config.yaml
hop_length: 320
num_classes: 4
norm_position: "pre"
bias: "none"
drop_path: 0.05
expert_mlp_ratio: 0.5
experts_per_token: 1
patch_size: [32, 4]
positions: "sincos"
residual_init: "none"
beta2: 0.95
learning_rate: 0.0033
adamw_lr_other_params: 0.0016
batch_size: 384
weight_decay: 0.04
Rows from block 2 of a small sound classifier, named by matrix and row number. Rows with one number within an expert belong to one neuron, the router's apart. Each number is 128 + 24 x the weight over its row's rms, rounded and kept within 0 to 255. All counts start at 0. Numbers have three digits each.
Before each expert's rows are labels from the 100 clips, of 14848, where the router gives the expert most weight on average: "responds to" is what is common among them. Only what is clearly more common there than usual is listed. The data: acted Russian speech (Dusha). In brackets: how many of the 100, against the usual share in percent.
# router: router (model.blocks.2.mlp.router.weight, 8x192, trained with AdamW), inputs 64-127
# up: expert up (model.blocks.2.mlp.up, 8x96x192), inputs 64-127
# down: expert down (model.blocks.2.mlp.down, 8x192x96, transposed), outputs 64-127

# expert 1
responds to: emotion: positive (64 vs 18.7)
router.1:105145134167151142143148149141117137116094145125133146140138121152142117100139141120145133102144156133148164125120115103108113127110135163127162120181142153152156113165115117114135141119130119
up.0:145045171108119142140134117121092139130096139137128180111095135103113137153104148108136138130122127132138130133150127137116152125120154108109099161136122120119178134143118121162137124134124140
down.0:129091080094120107123135117161153107126117152148137095149092114120121101111119150100135133173113163148138151122076150110168138101136103146098109147153077080137121151193094103133120084125101105
up.1:160079125120121124132130160166151087177094110100131128138126121162140104163146170111125157131135108213124098122157126102130151138112117130102135111131115132120115123112158141145117112140136120
down.1:149110126143141093060097125162122111131148120127105133116135149115153129131127123094115153165094105161168056125120117097147103131109103136112074112132157177130135157141071140144141113134122166
up.2:141150133098138103164156148120101119121118140170183156152155155147105098145133154090146109093147157151137097106126137136092161139164116096100163089160140126139118080101126094092087119122086151
down.2:143139131112141135154155137118122150119100131123150147106191101076120121096108113128121065152178120131119102150129153161095119129123130141183069124099091129119112125145164109136145147133129147
up.3:076102107176113146152084149127102130114120112172121116109123161111152101100117141101176136124135131121122117148126102132170094164178125126148165135148113101135115116101123118117145117115143127
down.3:117149144117105118184152166143137152099106156101162128083118132128108171130138124163115127168107128123147145125103146115148179136125115128112137118152083139133116139087112130115136124131102126
up.4:115091104099141159101139150119111172108125170120170121110092109132149111189143142164109143131134152135143159125158126108141091099097167152127089109116159116135122114132121149141117124126122091
down.4:144148122136172116131129114149128151104128106135071202109146107149140133143156132125139116089147139146144136138146110109147131102106119109189141142148177102113152143158132146139124141125091130
up.5:128101104144113175151153126163124112103122142143053115157169134123138117123109093160098107119103107096153147127146190163109113115148174122179134147125095151180118138086132119104112147136116128
down.5:170127121134101149095119118077142148134119109142144162096162170098123107100142117137119154129128092074150124147168098114102144092147156131156147148134107151154136111122157101120137142131106124
up.6:136142116167135125121142139088118150107107120111099163131131118123159159167106114122152152147114143131150143129124119105108138107164114099156147094128084152147141114154076134126078108165116119
down.6:161115137133166095157097124092093129142092111102098091173101105121142102127157112099146187132115137115143091112131129165148132131164198165147172165117092116136122142138153118105101125122149120
up.7:105111114119127129113167115121106137140104094146111118148149100143133139117200137158130114123110117154164086127138131106122120173152126128138145105105124095124159107117108103110153117178145107
down.7:108118098081115116158106151115109110159128098128181105138090104080141117122148165110120143111138150131138125157163128127082157161117073118134128142128123154157123113144121108130101108155113085
up.8:106132112105140145103149100107122125119156149134189142167136155107148137139152124157087121104120102108120133162100133116156098156137139123154150140149098152098134115141134130160147128119117096
down.8:175130113092103106077117154140103105126109111131144155154112150160084157159136094096116143143153084155131114095098136129143156163129131113149161105101137097102136131123146133116112102152120101
up.9:099121140178105171127103152117137168106157109168141140150112153134127130089082104132151121156148097127153180128149142109161097142172138142101140110105111138124114115126143150141187121157131155
down.9:169162144094110165145121121147116143104153165106085128098100135133135077122095100144129148151130089116097109133145136117150189104131149098140145114124099145148122168108132102125154161132125155
up.10:100099126144103128088137107130120111103115118117124156089122095138143168134143085097116141133097119161110110135140143158154145047113077127137145111103083114108139123136088094115153125103170153
down.10:101152128117104150142147152140151116106166107178121158173155103099112153127099101111148137106103151175160124163093116147129109112137153095149156167146122116160143132135111158140127111119119079
up.11:126140151099125067126143083155123146159143138125106066124149126136126159106103106151149099122146136106114129120108087108147178141127118185109137148175099128092099143137116130122137097172057127
down.11:107140133152121116122086140079139137148140096068130159119150159113114139128092179165122153139184114088120123127133070149112165135107115145129122149155142142141135110170143111127076144116119071
up.12:096199111112102098134130127113119136150143164138113099135129155160116129144111122116132096154145134132117100141072173162154135114123070159122126100136102144115105137161127132092125183137144172
down.12:115119107097122156162145141131117136109140141131105132098125088114120150083103080124138071112139112122094141148119113112084140127176110137142126124152124108121128091138095133127126156118148113
up.13:151140131148133117125175107116145122120083116181111091088157102125139133140143122138182098108128101132122133092127088130123128144104114149097129148137153134134153075105115117117149108152118143
down.13:125105098134179119130106178118120105125102148121187145154089104117115094157143112170106139106106139130158148139110124127154089129151136177090120104117160139118150105150178117132123143130085112
up.14:114129136094111088119090121161103144116151153093137142131129145060137118148120103130115102160123165084102141125082091057159160164116160114125135127134122145113104120123140144136150127113149130
down.14:148111134162148098128162123123108127118181117121075148111118116165121167151127123123135094123105150123109111096121103136163153120154130133093163092165124131129136149099133094108156084123133080
up.15:129169101133130082128081112106134143158187132097168121113148130144127132114140130089127117136148109169111096133080102120131129163152095122133124150189122121142123127141107169110134119115122112
down.15:118134103181137113119101123174123108125132107092100150104160148175155115100092140131125144073157145130116121138119130134146148137139100130134137086136106114139187145132103166117131108145133121
up.16:114117095151163144152159143124138144104128135085112142120127100147083131080105145136159131129100132117151129138119126126152088123126115145100137123114121143105152146071133117155181104122128090
down.16:159134127136149138175102115111106108072118140110077145127148122110133111111158125145155107161170093144132080149138102169126130114118082121117151135125168105095166075087086139147103152109108123
up.17:157113117115150101077136137148164122142130105082196109157126093134135133122154104102117139098134160075125136118128166128131124133107122148126123111169106091150131154117125146130112162125160157
down.17:139126104145151117133112139118142161099128143130147174121108092127135118121177117095116145115105163139113120103195160164129127091151130087080126104100131108153150148109124118131120112082176132
up.18:111106114136164113111136124128146144129095153161104148122086108136115159136104154147112174104140138109098150164097112117107161138128096120105094094205113130147138117171111146150157091162122098
down.18:094137167153089132173148147135122127129096133088110114090142088094109115118117189164136118126077165189158110146136175122108087106151128161161131181166139133105130126148152139119079120128144123
up.19:133120134155125112129113134134133091108179118127097154096103127139124105103114128157109134133143156098146111138101095129116146145173127147105136098126122152131114089120135141078109141147126111
down.19:131125122116115145111124171093119123097107095145138133143127154180135145155116138081129154138113104155107124144123116152122165183094098103168071129098110118131105130118133114109157115094133131
up.20:126141156134140102122111127140129142136122084110149150095112093127112105138114155139129101112126139121123111116138096140130125089144111081122128108115149124133130125098115187168097114096132152
down.20:127132137138151130125153120104156122109128109128116166155148174131125157130142140118130109127149171134146155108111193165075132111132151165108131145084151129081118107140111137159141098121118083
up.21:123177103167156160150089161151118110109117125167158086125127148093157157102110162128136153120156159104128122125095099106161144095156132088105118132141169144131082114130136141136132084152118132
down.21:117131140110103104112140160106151131145110141122138114131131166106094147113148095151108138170126089151125119087066149116096104125075126138125134137127116110089134142123117132124125138138141112
up.22:149168138120080140087114122099138106131105122119110098128100119115121090166126136140155147092110144138138103136156209105137137130135093137103111141150160129163144107132127074141148128155100144
down.22:164124079133130123104099114157129119184108117115164129098126118148184077124119097143161152152154101133127107145067152118098117111083142093140121105159117127154157119141130136121117147140143169

# expert 6
responds to: emotion: sad (73 vs 27)
router.6:156167118182141144161097157154147149108132136154147173166146147121144097145166130123138113123182126162136135119148139135085151101127101129135123131119170154139131087129138123139145141120133153
up.0:140111144133141078131091134188115103109153120135122136133135136144140137135083110129114098152132072118119165141103140096151093100108166082169141153123164142136129139134125176118145148139154127
down.0:133124120117100083147112123117128158116141157102133091135095163144129124132136140130100095112073152086112152119136138133127128152089132137137187069147155125157160117150108146133120122082129062
up.1:119088124124106164153124140149120139149135104131172085120144145135084111174068112136106092097134108098143136175129108113111095150114106152125105116117123102111129134168138178132132142139177170
down.1:153119101101104161155167088087097111114129146155156137130093110147127136133160148118146095078099121131124147098115143140157128123114156139155150103129111123144143162123121118082115121115137137
up.2:120158159163079132095151110151160164129148144139114126121113134113089142085095119135176104134134136164128117138128152143149128128109115143139152117139141130147121107108102145133170143127134123
down.2:120120126097115167117129113086128140125138144139138131129106162167147128152116105152145108133159151204139151131066127116097142155128111116136138105115158131171127086146115143146146124108099143
up.3:092165148125143098113119125133083145111163122132091145171142187127139105117137142133147083110128099147108135145132123176148161110162113087133121080121145145145103140134111149123117123125099154
down.3:129155103151123139167108126144130098119129093125137131130149132156092128121137167155095128121133126129103158147173097108137100132131204128154141087098138141140120148133114141128103132098139122
up.4:098165113141106131127129140074153080114178134170141130155126089119127127107139091200147115100115118099126146169168166144064111131123146133168120117142158089166142110100144140150140114167153163
down.4:131183108119130147166128158131111148113186134151058146082157149177147099082129119137074125135154166122113107100120103173124147153137160174135163151142110159138099122105148121154133101135120119
up.5:126148120149115087160105108135135126166132123122108135172147099118070157147101127162145145139151123140091132155162132096109129137128164160145100109123150136114113144115111108078137139123109099
down.5:123130152122154125132130106147107127126169118157112126155122110126137140099180151093109064190131135118125099104137086102155134108151082126157160121121120122093118121136154116166113122151173111
up.6:113047140101115127128109115150142130134122155110096114139150128139108147169102130155124143152137095087129123141122151111139152134157149165139162135112136119137154045117133111107093128132148113
down.6:127143121152169120131155150099095145114122140100169118130112119182107142098134104110155113138091101154113130138174134115094145107112091158116136093117112146084132129140148172114193104135098166
up.7:094137149141125127099160078083146124128126137114138116138150151126129104146159158112090163130142143097151174121146159114180117112092101109109088067098111155171151060179148106112094136117137118
down.7:082132134122123146141140170118156119114116123153115116155141093129123151108120163111137130090141088127094108128132097151130152113093149123104091056126134109100145108169106129169096146136109157
up.8:099133133157124147077148143130159152154189111097160109127116114185158118158136140145149085098116142123110175155125084112144119115129159154186087157091109141111179151134174105149100130149130130
down.8:159136157108104120158134133108169160122107123122129143126115122135098129116078112117117172115148099149141115135107166139142130073153092124123119173142143152147147120124088124116153139114137098
up.9:130144108118119101114136123114104124096139111134119140130158078167127144145138141164149098122125164158168127111126127113143177144165134113125156117087134073142169095165108146103155098107120102
down.9:122116168112153154089162115170144161152127121155114144112135152179125162141150171131144139142136149116072123116141154100104086126140089127124148148138174122151135109118134132112145136096122141
up.10:110119179093121138126116098148124130099116139157112126093124147110109126104114110145168082105144119125117089101149115140142137119090146146145069124092115164104120160135113090112126151108122146
down.10:098119120106142164121142113128117140174102158170166174170154134084157100111156126132142132105101151157147131089110165074121130166137094141141111117131135088124127145141120162133116171090090128
up.11:118104141164151194161137114124117148123111125148173142141148093132143129148127142092088163099120130137110107161121139148123128103113125102127127067128118134135087135095142142129110110135133179
down.11:137137129170100137117156150077101139140108120118075107131102142151102120146162149114113170149131120155128155094127145127117135097144122176085137113132143142129133112123131140121133108103134134
up.12:111101131080118149143134126135133071134140081163133137111137120077163104159130097123129150132110111100157158115141152138127144162117099125102121084083115129090133107140148119146147098161134116
down.12:101138100105093086160134113109127152108127124113139087148126134091145119165138130172102085117156131149117156158143139134112093163123110113095107124123145093120121108152121132148114153158125086
up.13:101149079130104118085145139125125136125131124133117085123152118099138084102148145150150161167121120142180105131156148162097126137162156139116162168126122116148082092116168128093088117116101112
down.13:163117134136186098172107127127118138099088120072156120140132089173118086106129097153142103148112144121137118110117145140120113127175122074114142121095108104150128098150101162114080138153130135
up.14:100133118152131117138154096144138109138115125134113134101091132115110186166108105103140127095119132153137110144097156116125136137137134125082125157091175154143117099106130139112151140152151118
down.14:149131190106159106120137138156149154115161131110148148128142123131122122130136141091129095155129092138116143171093162150117124105065052099091165159140120121112153100143115128171177109135102128
up.15:164130154106095145125150097080110154100115156129172178151142091130127132109158139141113126113146094120128129114157185123116105137122102174105122102112092145125131087110130117156136199136138177
down.15:107124181089102142185120114145145156152082158105175143118149134085134088070099165129102139157148160122101140074131084153145153126135116148110097164136136155133135135115151112134164132128120169
up.16:150123136129116118096100137161096137115135125158141147154119142112104102158065178113113155124137109144141098099156121074102130157184120111152051097144136133110126114115108137132121129137124128
down.16:107099182148140118095088121105133136097117097157152169074142141139105142116090127104110114113131123150155097134105136089119137099141106120097121139143122135140126126142151111133168129148110164
up.17:174142112127134130086152126136174106134092148168171139136185122129122111124170111158119148167126130098108162126142163136160170131087131138130135099122123105124118123169157159126125148176120093
down.17:174157161126095136170122150125117121128112094178126134162143136114123111103151176109135167148138115093134060124113117134110131128135151132105183179116150164100119143178105124152083143106164109
up.18:138150109132111128139137132126153114051117102117170169102140140071109132116136098127115106135123131150095103090147143114126156134135098103167146072117150135168149126118161101099097107168163135
down.18:140136135130103135122142159165131133157120120135133129118126154127163135123124130107113129100146110103130116096101141134145122099132110121122128127107101114095150096129165108153113147072113130
up.19:137112158118103077155144152120155110125152161142133151105132150092147103103146107114092096168116164146123150141178136094124162106100106133125111152181161136116154135116144149086121114173157116
down.19:119110125156126174117159140121151186135094117112149131135142145103136132135164112121118115139161135104145136094107166138158096166118111089147186148145107105151107098148104154148168141130142161
up.20:113121107119177188126118131126119132119142141084155117094154145147115106085143126135129135159149169102099144130149121113153111142093115116160116108124129119124141131111106095089159130171121074
down.20:115146144116163102142129110118070144152148122128126134111146127125161136107147115154169107172087130152128135138127166147117172115141088107135082107138123142157150136151136097153181178101111129
up.21:151094123145133086096160116111120121117111134127152115147119130165113133119113130105144157106078151156160133149101159143116162136134145149103157122121107119123144101162171150102107144103127087
down.21:138148109124120119122112190150149126121140129102143155148150098150141115148150145135135074103177169167115120127128159174114118132143099114128141166130120116120128136148149162132101132137102129
up.22:108101128122150093138111137102135143145142131167063142112119100158095134105085151110112101150122129150076123110146119086118148138139143079104133099131114149107097096131121109108076090095130149
down.22:128167139135134137148118099153106118148100125151122135104161107108158160104117120175156123151116142132178108099134110125132149164145111096167134110121096059130082112132141118088112160135130133

# expert 2
responds to: emotion: neutral (73 vs 35.8)
router.2:151165141110148181168144156118129147143133128123118172135183122165119110095143150140127149123176136148120113137152112165131147077115126135167117176112124131123106146144110113178154143099092147
up.0:120189123094139118110106182123130188114101116152154153091129126104117101164083127149129086150103102111130128151140129105162128094141115109137127145103142164135130143111122170152135134122126128
down.0:152141083121131131175157158118108151099158114107132082138130116131108127138136126077102133117162135134115126098130173113151142121051093125176118136133157132105091090126159111165176135105110121
up.1:105124141106116163133146147100173135087109111142121188153093122129153125133126103138144110151132136110158114146151189120097136101107101150093102163093073127084082110140121114154146130131116123
down.1:134163163109180156146135152138152101148110103151093171117109172154154089134124100124100098132113140139118150095138165124100142155124137113127124130112141130135161140101123115146165116131076095
up.2:143129110133140129152167093109115082149143171114099081134098153150138105102119122148146143158155119138083115133147149113140160098104054135141130119200170090124120144115170128159121149127156168
down.2:101133146116148135111113154137107164182129131162136144158175115149107143096095145137158124090128128150135132124093104154134147087109071115150118163112133128114102133142142140144115149136158134
up.3:150140118111112104168139160114070121102121088116156150178127122149141099099104139138151131145130157126107130214114115138113107123137080116133131136155137139108138110124112151146101121163145179
down.3:126144115137151160095133152128165165099205119150122153100154150133111088136143172114145123123149130147137119094125111142121124121175129116120111100128122100111148103097075088084107099153115161
up.4:143160128186136127130108096126124142149112103093087086143165167158092151118133133131126096130109130115138123169133092130169142153173101157099180107075066109114138163118104131102153083124135135
down.4:110101081136107096149090151124173122125122114130153129159125144116140157129058121116123149139119129173151109126108124158082126115120123135158136141063136113167127102114140142157132103149135148
up.5:144125151094163145096117135114154120123126155125154104106129135139158137087126119133114072094131144160125119105133118155103111112155146110115123099108148162123149111098099151123107122092078127
down.5:108128135106090136141129158114119132085094140118150113127108107188141113166082121128139126157089128145138130126165153113140128131107101123140119108089111105119143150133120144131131118111112136
up.6:111102145139129137134128098136126109111143129116135115138097078106100132110141129177152163104149115159172092156076120087111120116139101115127113107097117128114144126142073140134130130150109111
down.6:139101163096104107086140128102141144131122096128150120115121106123144125109105148126158114121127114134162154134079118108167148112166123142125109115141172137089139098113102127135099129143106148
up.7:124145112178192099127171146120139111108148160120117122116159139158124138102083119123120176117124110127107087132135115132111138121143135134144111077090105123136084162097111148139166139176124131
down.7:099168125106147111119111097167094058132125138172138157155139129082122138110102108171125153145128120187112132136117118149135116119130156130121077080099155123096120131131087105132126134123088122
up.8:118101125119109151129121116111118131118147087139083148127125114118147131166144109167141119110084116117118155123160105125137133128090085139149105125081132133117129091129160163140109171141137113
down.8:114142113111110167148083147118180145101124130122145101108106137080128104114112129144119175162150142151127123148124134103139107099095120106170150084132136155148142166123128144170127112088116148
up.9:088064150140124124106143160157121126130144129110155094134138156112193122132104137081160131168116135154163142139135112137126124101173129127121086115129211140125132155142119124119115113103109154
down.9:094137131111153148103140184120074152104137128112138099155138134098114134138161169132149139148112123131078128141154141127141139127104139152113120115083151156115172106112156163114117122125116127
up.10:133105129131111128139099121175113140118073109109156179119117112128153150147081146125191112180141084139084121148157186108147128124145120149155089134160149098130112145118143150128130100132153130
down.10:112113135154128116109140136112106123134145132123107145079117139116088140136137047063119109129124139122131125099114138179107101112118134136103144161132129105114128126153148130123121142188140111
up.11:135109112181108115122139131139148109137113147123081113161155156129133137140118128152096127127097154119120169128122091154128144139109137109142134095150101139119164139083170096171134128153132158
down.11:152110132150108119091126094119132135173131078105147141109159117097131165104147141147147109113144149128131078111117121146124096128105131146099130119120131142133117139153129134102135119114125143
up.12:131156114156110122142109142139152134138165078145142131126114136081058086162126085143112122109121124114101166186161102071134104152124094062091113127143137103125095133140133132144145130115109161
down.12:115145084136108125129106136118157168166094118151167107126138129114172115100098138144151094153108124135105144088127116147104219134141132119096122121096117148075148130110139099133137120154107115
up.13:143078124113142089110099171124114117137090134110131191148105100112112115109101122114130120120136058122142078137106117095118144135120150150115133115103118121135110135115183100129101134119076110
down.13:125064103123131102132114166128126168142095109138096097138133132132137127117100106119146105115104118116123132112113133092140139104150137118072119096137154123121162113119152169112081121123112175
up.14:141149087153125161120149094096135116122145143179115100068118150109147131147122144111130159114143134104131152195126096122090107104123127159138093143147111115169117162121112163139132158101093160
down.14:136140134153136115115118094122117101117129125142118127167139155106171144130115098105127153094176108129136136148182081087126136125139147096155125123132110152149138085183116157157112171069133135
up.15:157108110141102103152111157117130100143140126130157132133172127168158102144137109149152100105127122163174125153104123113159167146135101107088126126143121080112149099116147134158146150129117094
down.15:117120128128149145126125135137141217140147132126122146145137095125137109091125149101130099129103080136133153122135066169126127139175136095114146167125150085072175107127119126104140135139104101
up.16:134113104139161114098071147126101087136161144134145117202155129103096138164178125110161135089143128138090123098142172102106111095126154131155109117121172114129175121105110142136100109157115140
down.16:152109125117140140073083136109210097137095095183140162148154123110106126123151112160143118127150151146138134142137150156113117110138156110137117153099133156130115169158154144136108106158148139
up.17:094114195163114100140179109179111120142116127139132104117125122156144099144103107106110154112140142161166081131116118119127120157148109068164132089123118096113122121128164102127129137140103145
down.17:156132101113089180125102138126079124151101151114111119115177087207121110147166138165144127117134123147113134079140149140136121132124177127127120149090100110133099124121105150106143089106094154
up.18:115160103134110120135138148129106101131137098160148110110142143066134149104110129129144136104142119140121133114116175130071127147136146097167165116155097116118150144120130106108138165099151147
down.18:124103110131116139114118094120136172160156142164155074158115108104147116108116112140125100141134145118133134116173087141135100110158123130123119148155118125107113133125167127151086159145128101
up.19:138124106139131118135133166121083107117151138157144110144151106168128095147117169149121154167136135136130129128117140125141125072146131133142108139197122098105104109107131149089148133151138122
down.19:137127171152101122133081170091126097126134119096131167164135100140162115076108152126122135113162163130106125155127110131134150173172131085153106114110128063136163142147098124096135156160139138
up.20:104071128145092153129090153091103126155162085134094155126139103108094108152133137133102155133129110123131103163151109075135094113092137101102085119128100174113141128114143123114105118079138143
down.20:160114144121126111144137155128121143138146121106142098141092097114178107104137112116132090085088138131145112120109144131167157173106130122151092108133136133105140095135165169149076150154102080
up.21:150103148111105117076141134116133137154153170140116134134071131123176164144118134122126141128134148137106148152103093132149090135100125107157101144110078137114128185099165109162175128143103139
down.21:090155145142110113146103134105108198160098108124139166123169143140126128121126129167107098120132110147163099126131155146104164144115063140105111146125147114164126148120194124112150108110115100
up.22:129109146138119120169137097096139169104118077142134090153127127103131094119141099173110092107150137123126150123113103147152100099116088149137128134111107115120152172108129152125159108140130124
down.22:133113099147134148076162098133143116140143136084149083140118135153120171146123139151112154107125122131124130095157148122121143123121145125104142151103099127115117104187117118154113164127125139

# expert 5
responds to: emotion: sad (89 vs 27)
router.5:136144138144112088121120150161141137095128094128126145128148166149135103100169135156104124169130127124103167097163101120110115136119111163166132161156147123121130120164169142159120120125105125
up.0:145098151162160104170121148114146084125113124123102172131102118096106126126111113122103098098104122098193106110162116113152136130151134104108145105146138117139128125108117140115084134141150118
down.0:122106130100097125096082129136068156100131152129119082157124123128099091095119116154101112089104108141128152151097091085160163157116135152121162124088117171182174136126125150130116105137134100
up.1:076123164161168095101119161131140156160097119148146151133120138132126130154128106164122142129084096088175206110156126103155125145113131112145132109134140134091140118113145152152082106125098122
down.1:115161146150174100168155100104159124110164114161089164078110104110166108135131158149179169110142165119152143146094120065089099127115108106143111103142112113185146134145169140140111102099124159
up.2:098159097141082102089104125089136159110158116115114131084129134143136118158098117122129126141117123108125149082138115118126153125139101118086109145118111109123146148115146129140163136064124125
down.2:138074152153117145129125136124141140160160113143098128131160118128129097133106122109093119113115114118106134154101129116151070146123102138119129130128127103105133103158097132113158119128122148
up.3:148141158109170130122103109123129128155127114130135141146114107153105097105149146136147137103098156126122101145116130140126131152125114142165150110107117126134105097109156137109136142165144087
down.3:127154110105125143094125139141147098119110124119156095113116130131127097121091113113118143119105097123129141122093128105110162122177153065120137129159150123143130170128109096117103120138097132
up.4:115092200161134096162153147159085132121112169145153107112156165096185154145106131103101142128134116141096137099106090110129111123141115112108125156145129141096161126153104139124111115148133159
down.4:137155101168150121144151142148141092122129109152149118076126117105104092161155125159133121152184137133121105128152124080132152143114172169130132153122134193092145098111111130142090096119106131
up.5:142152128130124121091168107114124166134111140101137082131090124140112172170103116115120130149122154106126154101189106107106084119123160160164161149122080156122148141117131123126126134153082159
down.5:163091099116120150142109094095150125129117139125159141117137139139122086140126114139185097086192140154091111172136145117101103120092123166139116120096109123092132131139145100170124122141125099
up.6:120118118119127107111042101125111178144135131141140173141138096102108115091111135134124140151087147120131114137121188127112166130104132152110132118121139095113168130101149121091084173116127142
down.6:110121166089125143085097139095098101182110158125103118125130135118080141124135103136143075119144097139152161106126158103124159166158134149147118077161115155114135086144155095142083152119126158
up.7:123135118107090137105098128164134142092096098142127095106160140123120123117117106107114149111096119127127148130128097114131136167129119081156165178135107137107083119139126126136130087175119126
down.7:140159144115132126160158125143146111090129101117124194114145119098153126119162124125122130152143094096141123119117118120105166157158105112127164094090120145157148117098135119136120159113101146
up.8:096093103106105117121145075135110148103101158103113140114103132108126163081152103125147133150152115129156167151121100128129128120142114149105138085150134136106109113148100144097149153090099188
down.8:152168124144129149115139103141107084122141138145128143104119090131135089109126159148138150113146137182126145164089155128154114146109133158129140122157107150143129135181141133124139103161125139
up.9:104158119168106129135133153142140149134137057151125131107115118138138122100112150149088143161147095134109135146146098144189134102149139117144139147142088125113070075121101138133135099123134123
down.9:130131144137117128102126125121139136117141112125089124149145158100087115113131114149146122135162113101116144087132135099126165152193120077094130116149132139074120134132116118122116140115095125
up.10:171091110167140140137154150078119137147133117156113116086151095144138170150132139099106113122138150148129140139127104109149102078150137147113127119116132120169136130134104132152079124169149150
down.10:157123124167122130134139100099149142151138098144088115117114104091139151124092140174137179141114086164087137128146177090100097104149124129166156162129102118165145110138119127104104121153139115
up.11:128060115106095162112150147124124106130111134122097148143133140107095164180151084166143145141129075165122116108138123154152135128133114113154133162103124178122097135156139119128106115189130113
down.11:152128086139103117086151148133119173096147113144099130139161136115121140135144120158121119152123110098151100121167136149168094122109166110114125176100142139062126074075146164151115094123113156
up.12:150080118170149140086106117121166102148141101107118111078146121153144140143112150082111188145144124135104149105145136085114107118123105158174120132146145120119100098163131136117152118119104148
down.12:146135118124102136157112102143131142156122130148094098176104121108135154092136163118099132078149106076071140126119138144134115173141125090117124152140136127128159133110128134127113121130122152
up.13:132158115111132134155106118127160086100128130177141083106124099140111117105135110125171108121077124106141111143133166132081146111121146138151133100136126142121111174152132128100122113115135143
down.13:106148112104124156139107116148108132118118166143129165156127136108159117128147129092119109104132159146126105130156142101121175110137127158099123178148168100096110167170129109137127143103126102
up.14:104172126161079076169128090136147143143123176130168141111067101103160097114111119125098149112124090149094136119114134130135102124191143109110134145132123142173164071124077160110113110135157147
down.14:169165124122112129139149179139152118102103153133108115078149107133137144123168137132108184143119144131097148083135138127149158151133081105155110140154090107138102110145170128131065144160133141
up.15:151099114128099106082185117149162122105128113170143153103088104110118175152113137145127125124150144142164140126103125129094151168138124097151135078173127135146148081124113145154110131124109138
down.15:108132132167122117128125096105141085176164146199121104148104110129102173116109098136149103103173104140141116093116120088092118129116182142118113164123080166117119122148138102157159120103110136
up.16:119123135138120124141117132120166125145122134129145097110165162107129123115174159123143151113122124122174087148160102121113136153092130143133130166157127121110152138098153172073117128104110117
down.16:097123130122141129101113120143115132171105148111146125146129180153094147152128159117125071131124127096154097138126077125181127157156148118147160152134155119160106136146111108097179131144133080
up.17:138167105100080111149091169121135142165105148146164133127130122117157131133116123120144113099137148129186118138149121109152162114151110133110134135126097109134142123145140155094154157155117125
down.17:134087152143108107122090137147162157128148126123134172129145110173156136163134172166123110102091127097088101158120142093125103123144124114140145128200162116124168082103126134104131114089133116
up.18:142174141166125122136161140146138163117136128134106103147163123086108127150139145140099106110106147165175105180095132132125089140117144083114144135081119142118112185102092102119154118156170147
down.18:091130096132136095130136080106145110145140135122136120124117109173114156129133110158106086129133129156163157123141103107115173142146107140128113114103113083124138140103113115126094136174089078
up.19:158134116118134111097114116095145138164139128091108124132148115104146164100116123110139141115141135094103133107111096151127113110123101122157072155130081112146119141102156120127118100164089099
down.19:147114113090166129147154122140152133109158126139169158127155165161116141132157159094111107107120106144095109166120128141108125124126142130105116100148096070137134135083112111109144131142139155
up.20:129128174144165081112117101116166114138138132099087107142126116113136141128101103158144085112112101089076127105147153138113085117121108118169157112070115149152118128133148190121115138169125100
down.20:104114127117154155130129134109185117106136163089129138096118159138153134138093100128149129171139117123111064128139149170076144120107155148152125130135131083131156143107100139135140193122140089
up.21:131116110108113082117122134150110132118159114135147119165109187102159131131134165162129180178092127126102152106105137141115125144148124161163131122157101169135119106133130133126116104150146122
down.21:117138149067103178149114163118107080115125143146131105126137118109127136119092157126156168126143151088080123129121083100142091149142125098124151166139137106108104101147154149134151118118127119
up.22:112115154118114182117137101143165105151107128136130154140141120087131118150126158127102141139091147125101188108129118053106126088122110123120148150091134113124134120164097137130106113165091190
down.22:156125119072114123139104157143127103150127137151117141157089139146133161107150119117157139153143138133115141126184105132122141145136110127103103119100092167086097141116129152134111102148140138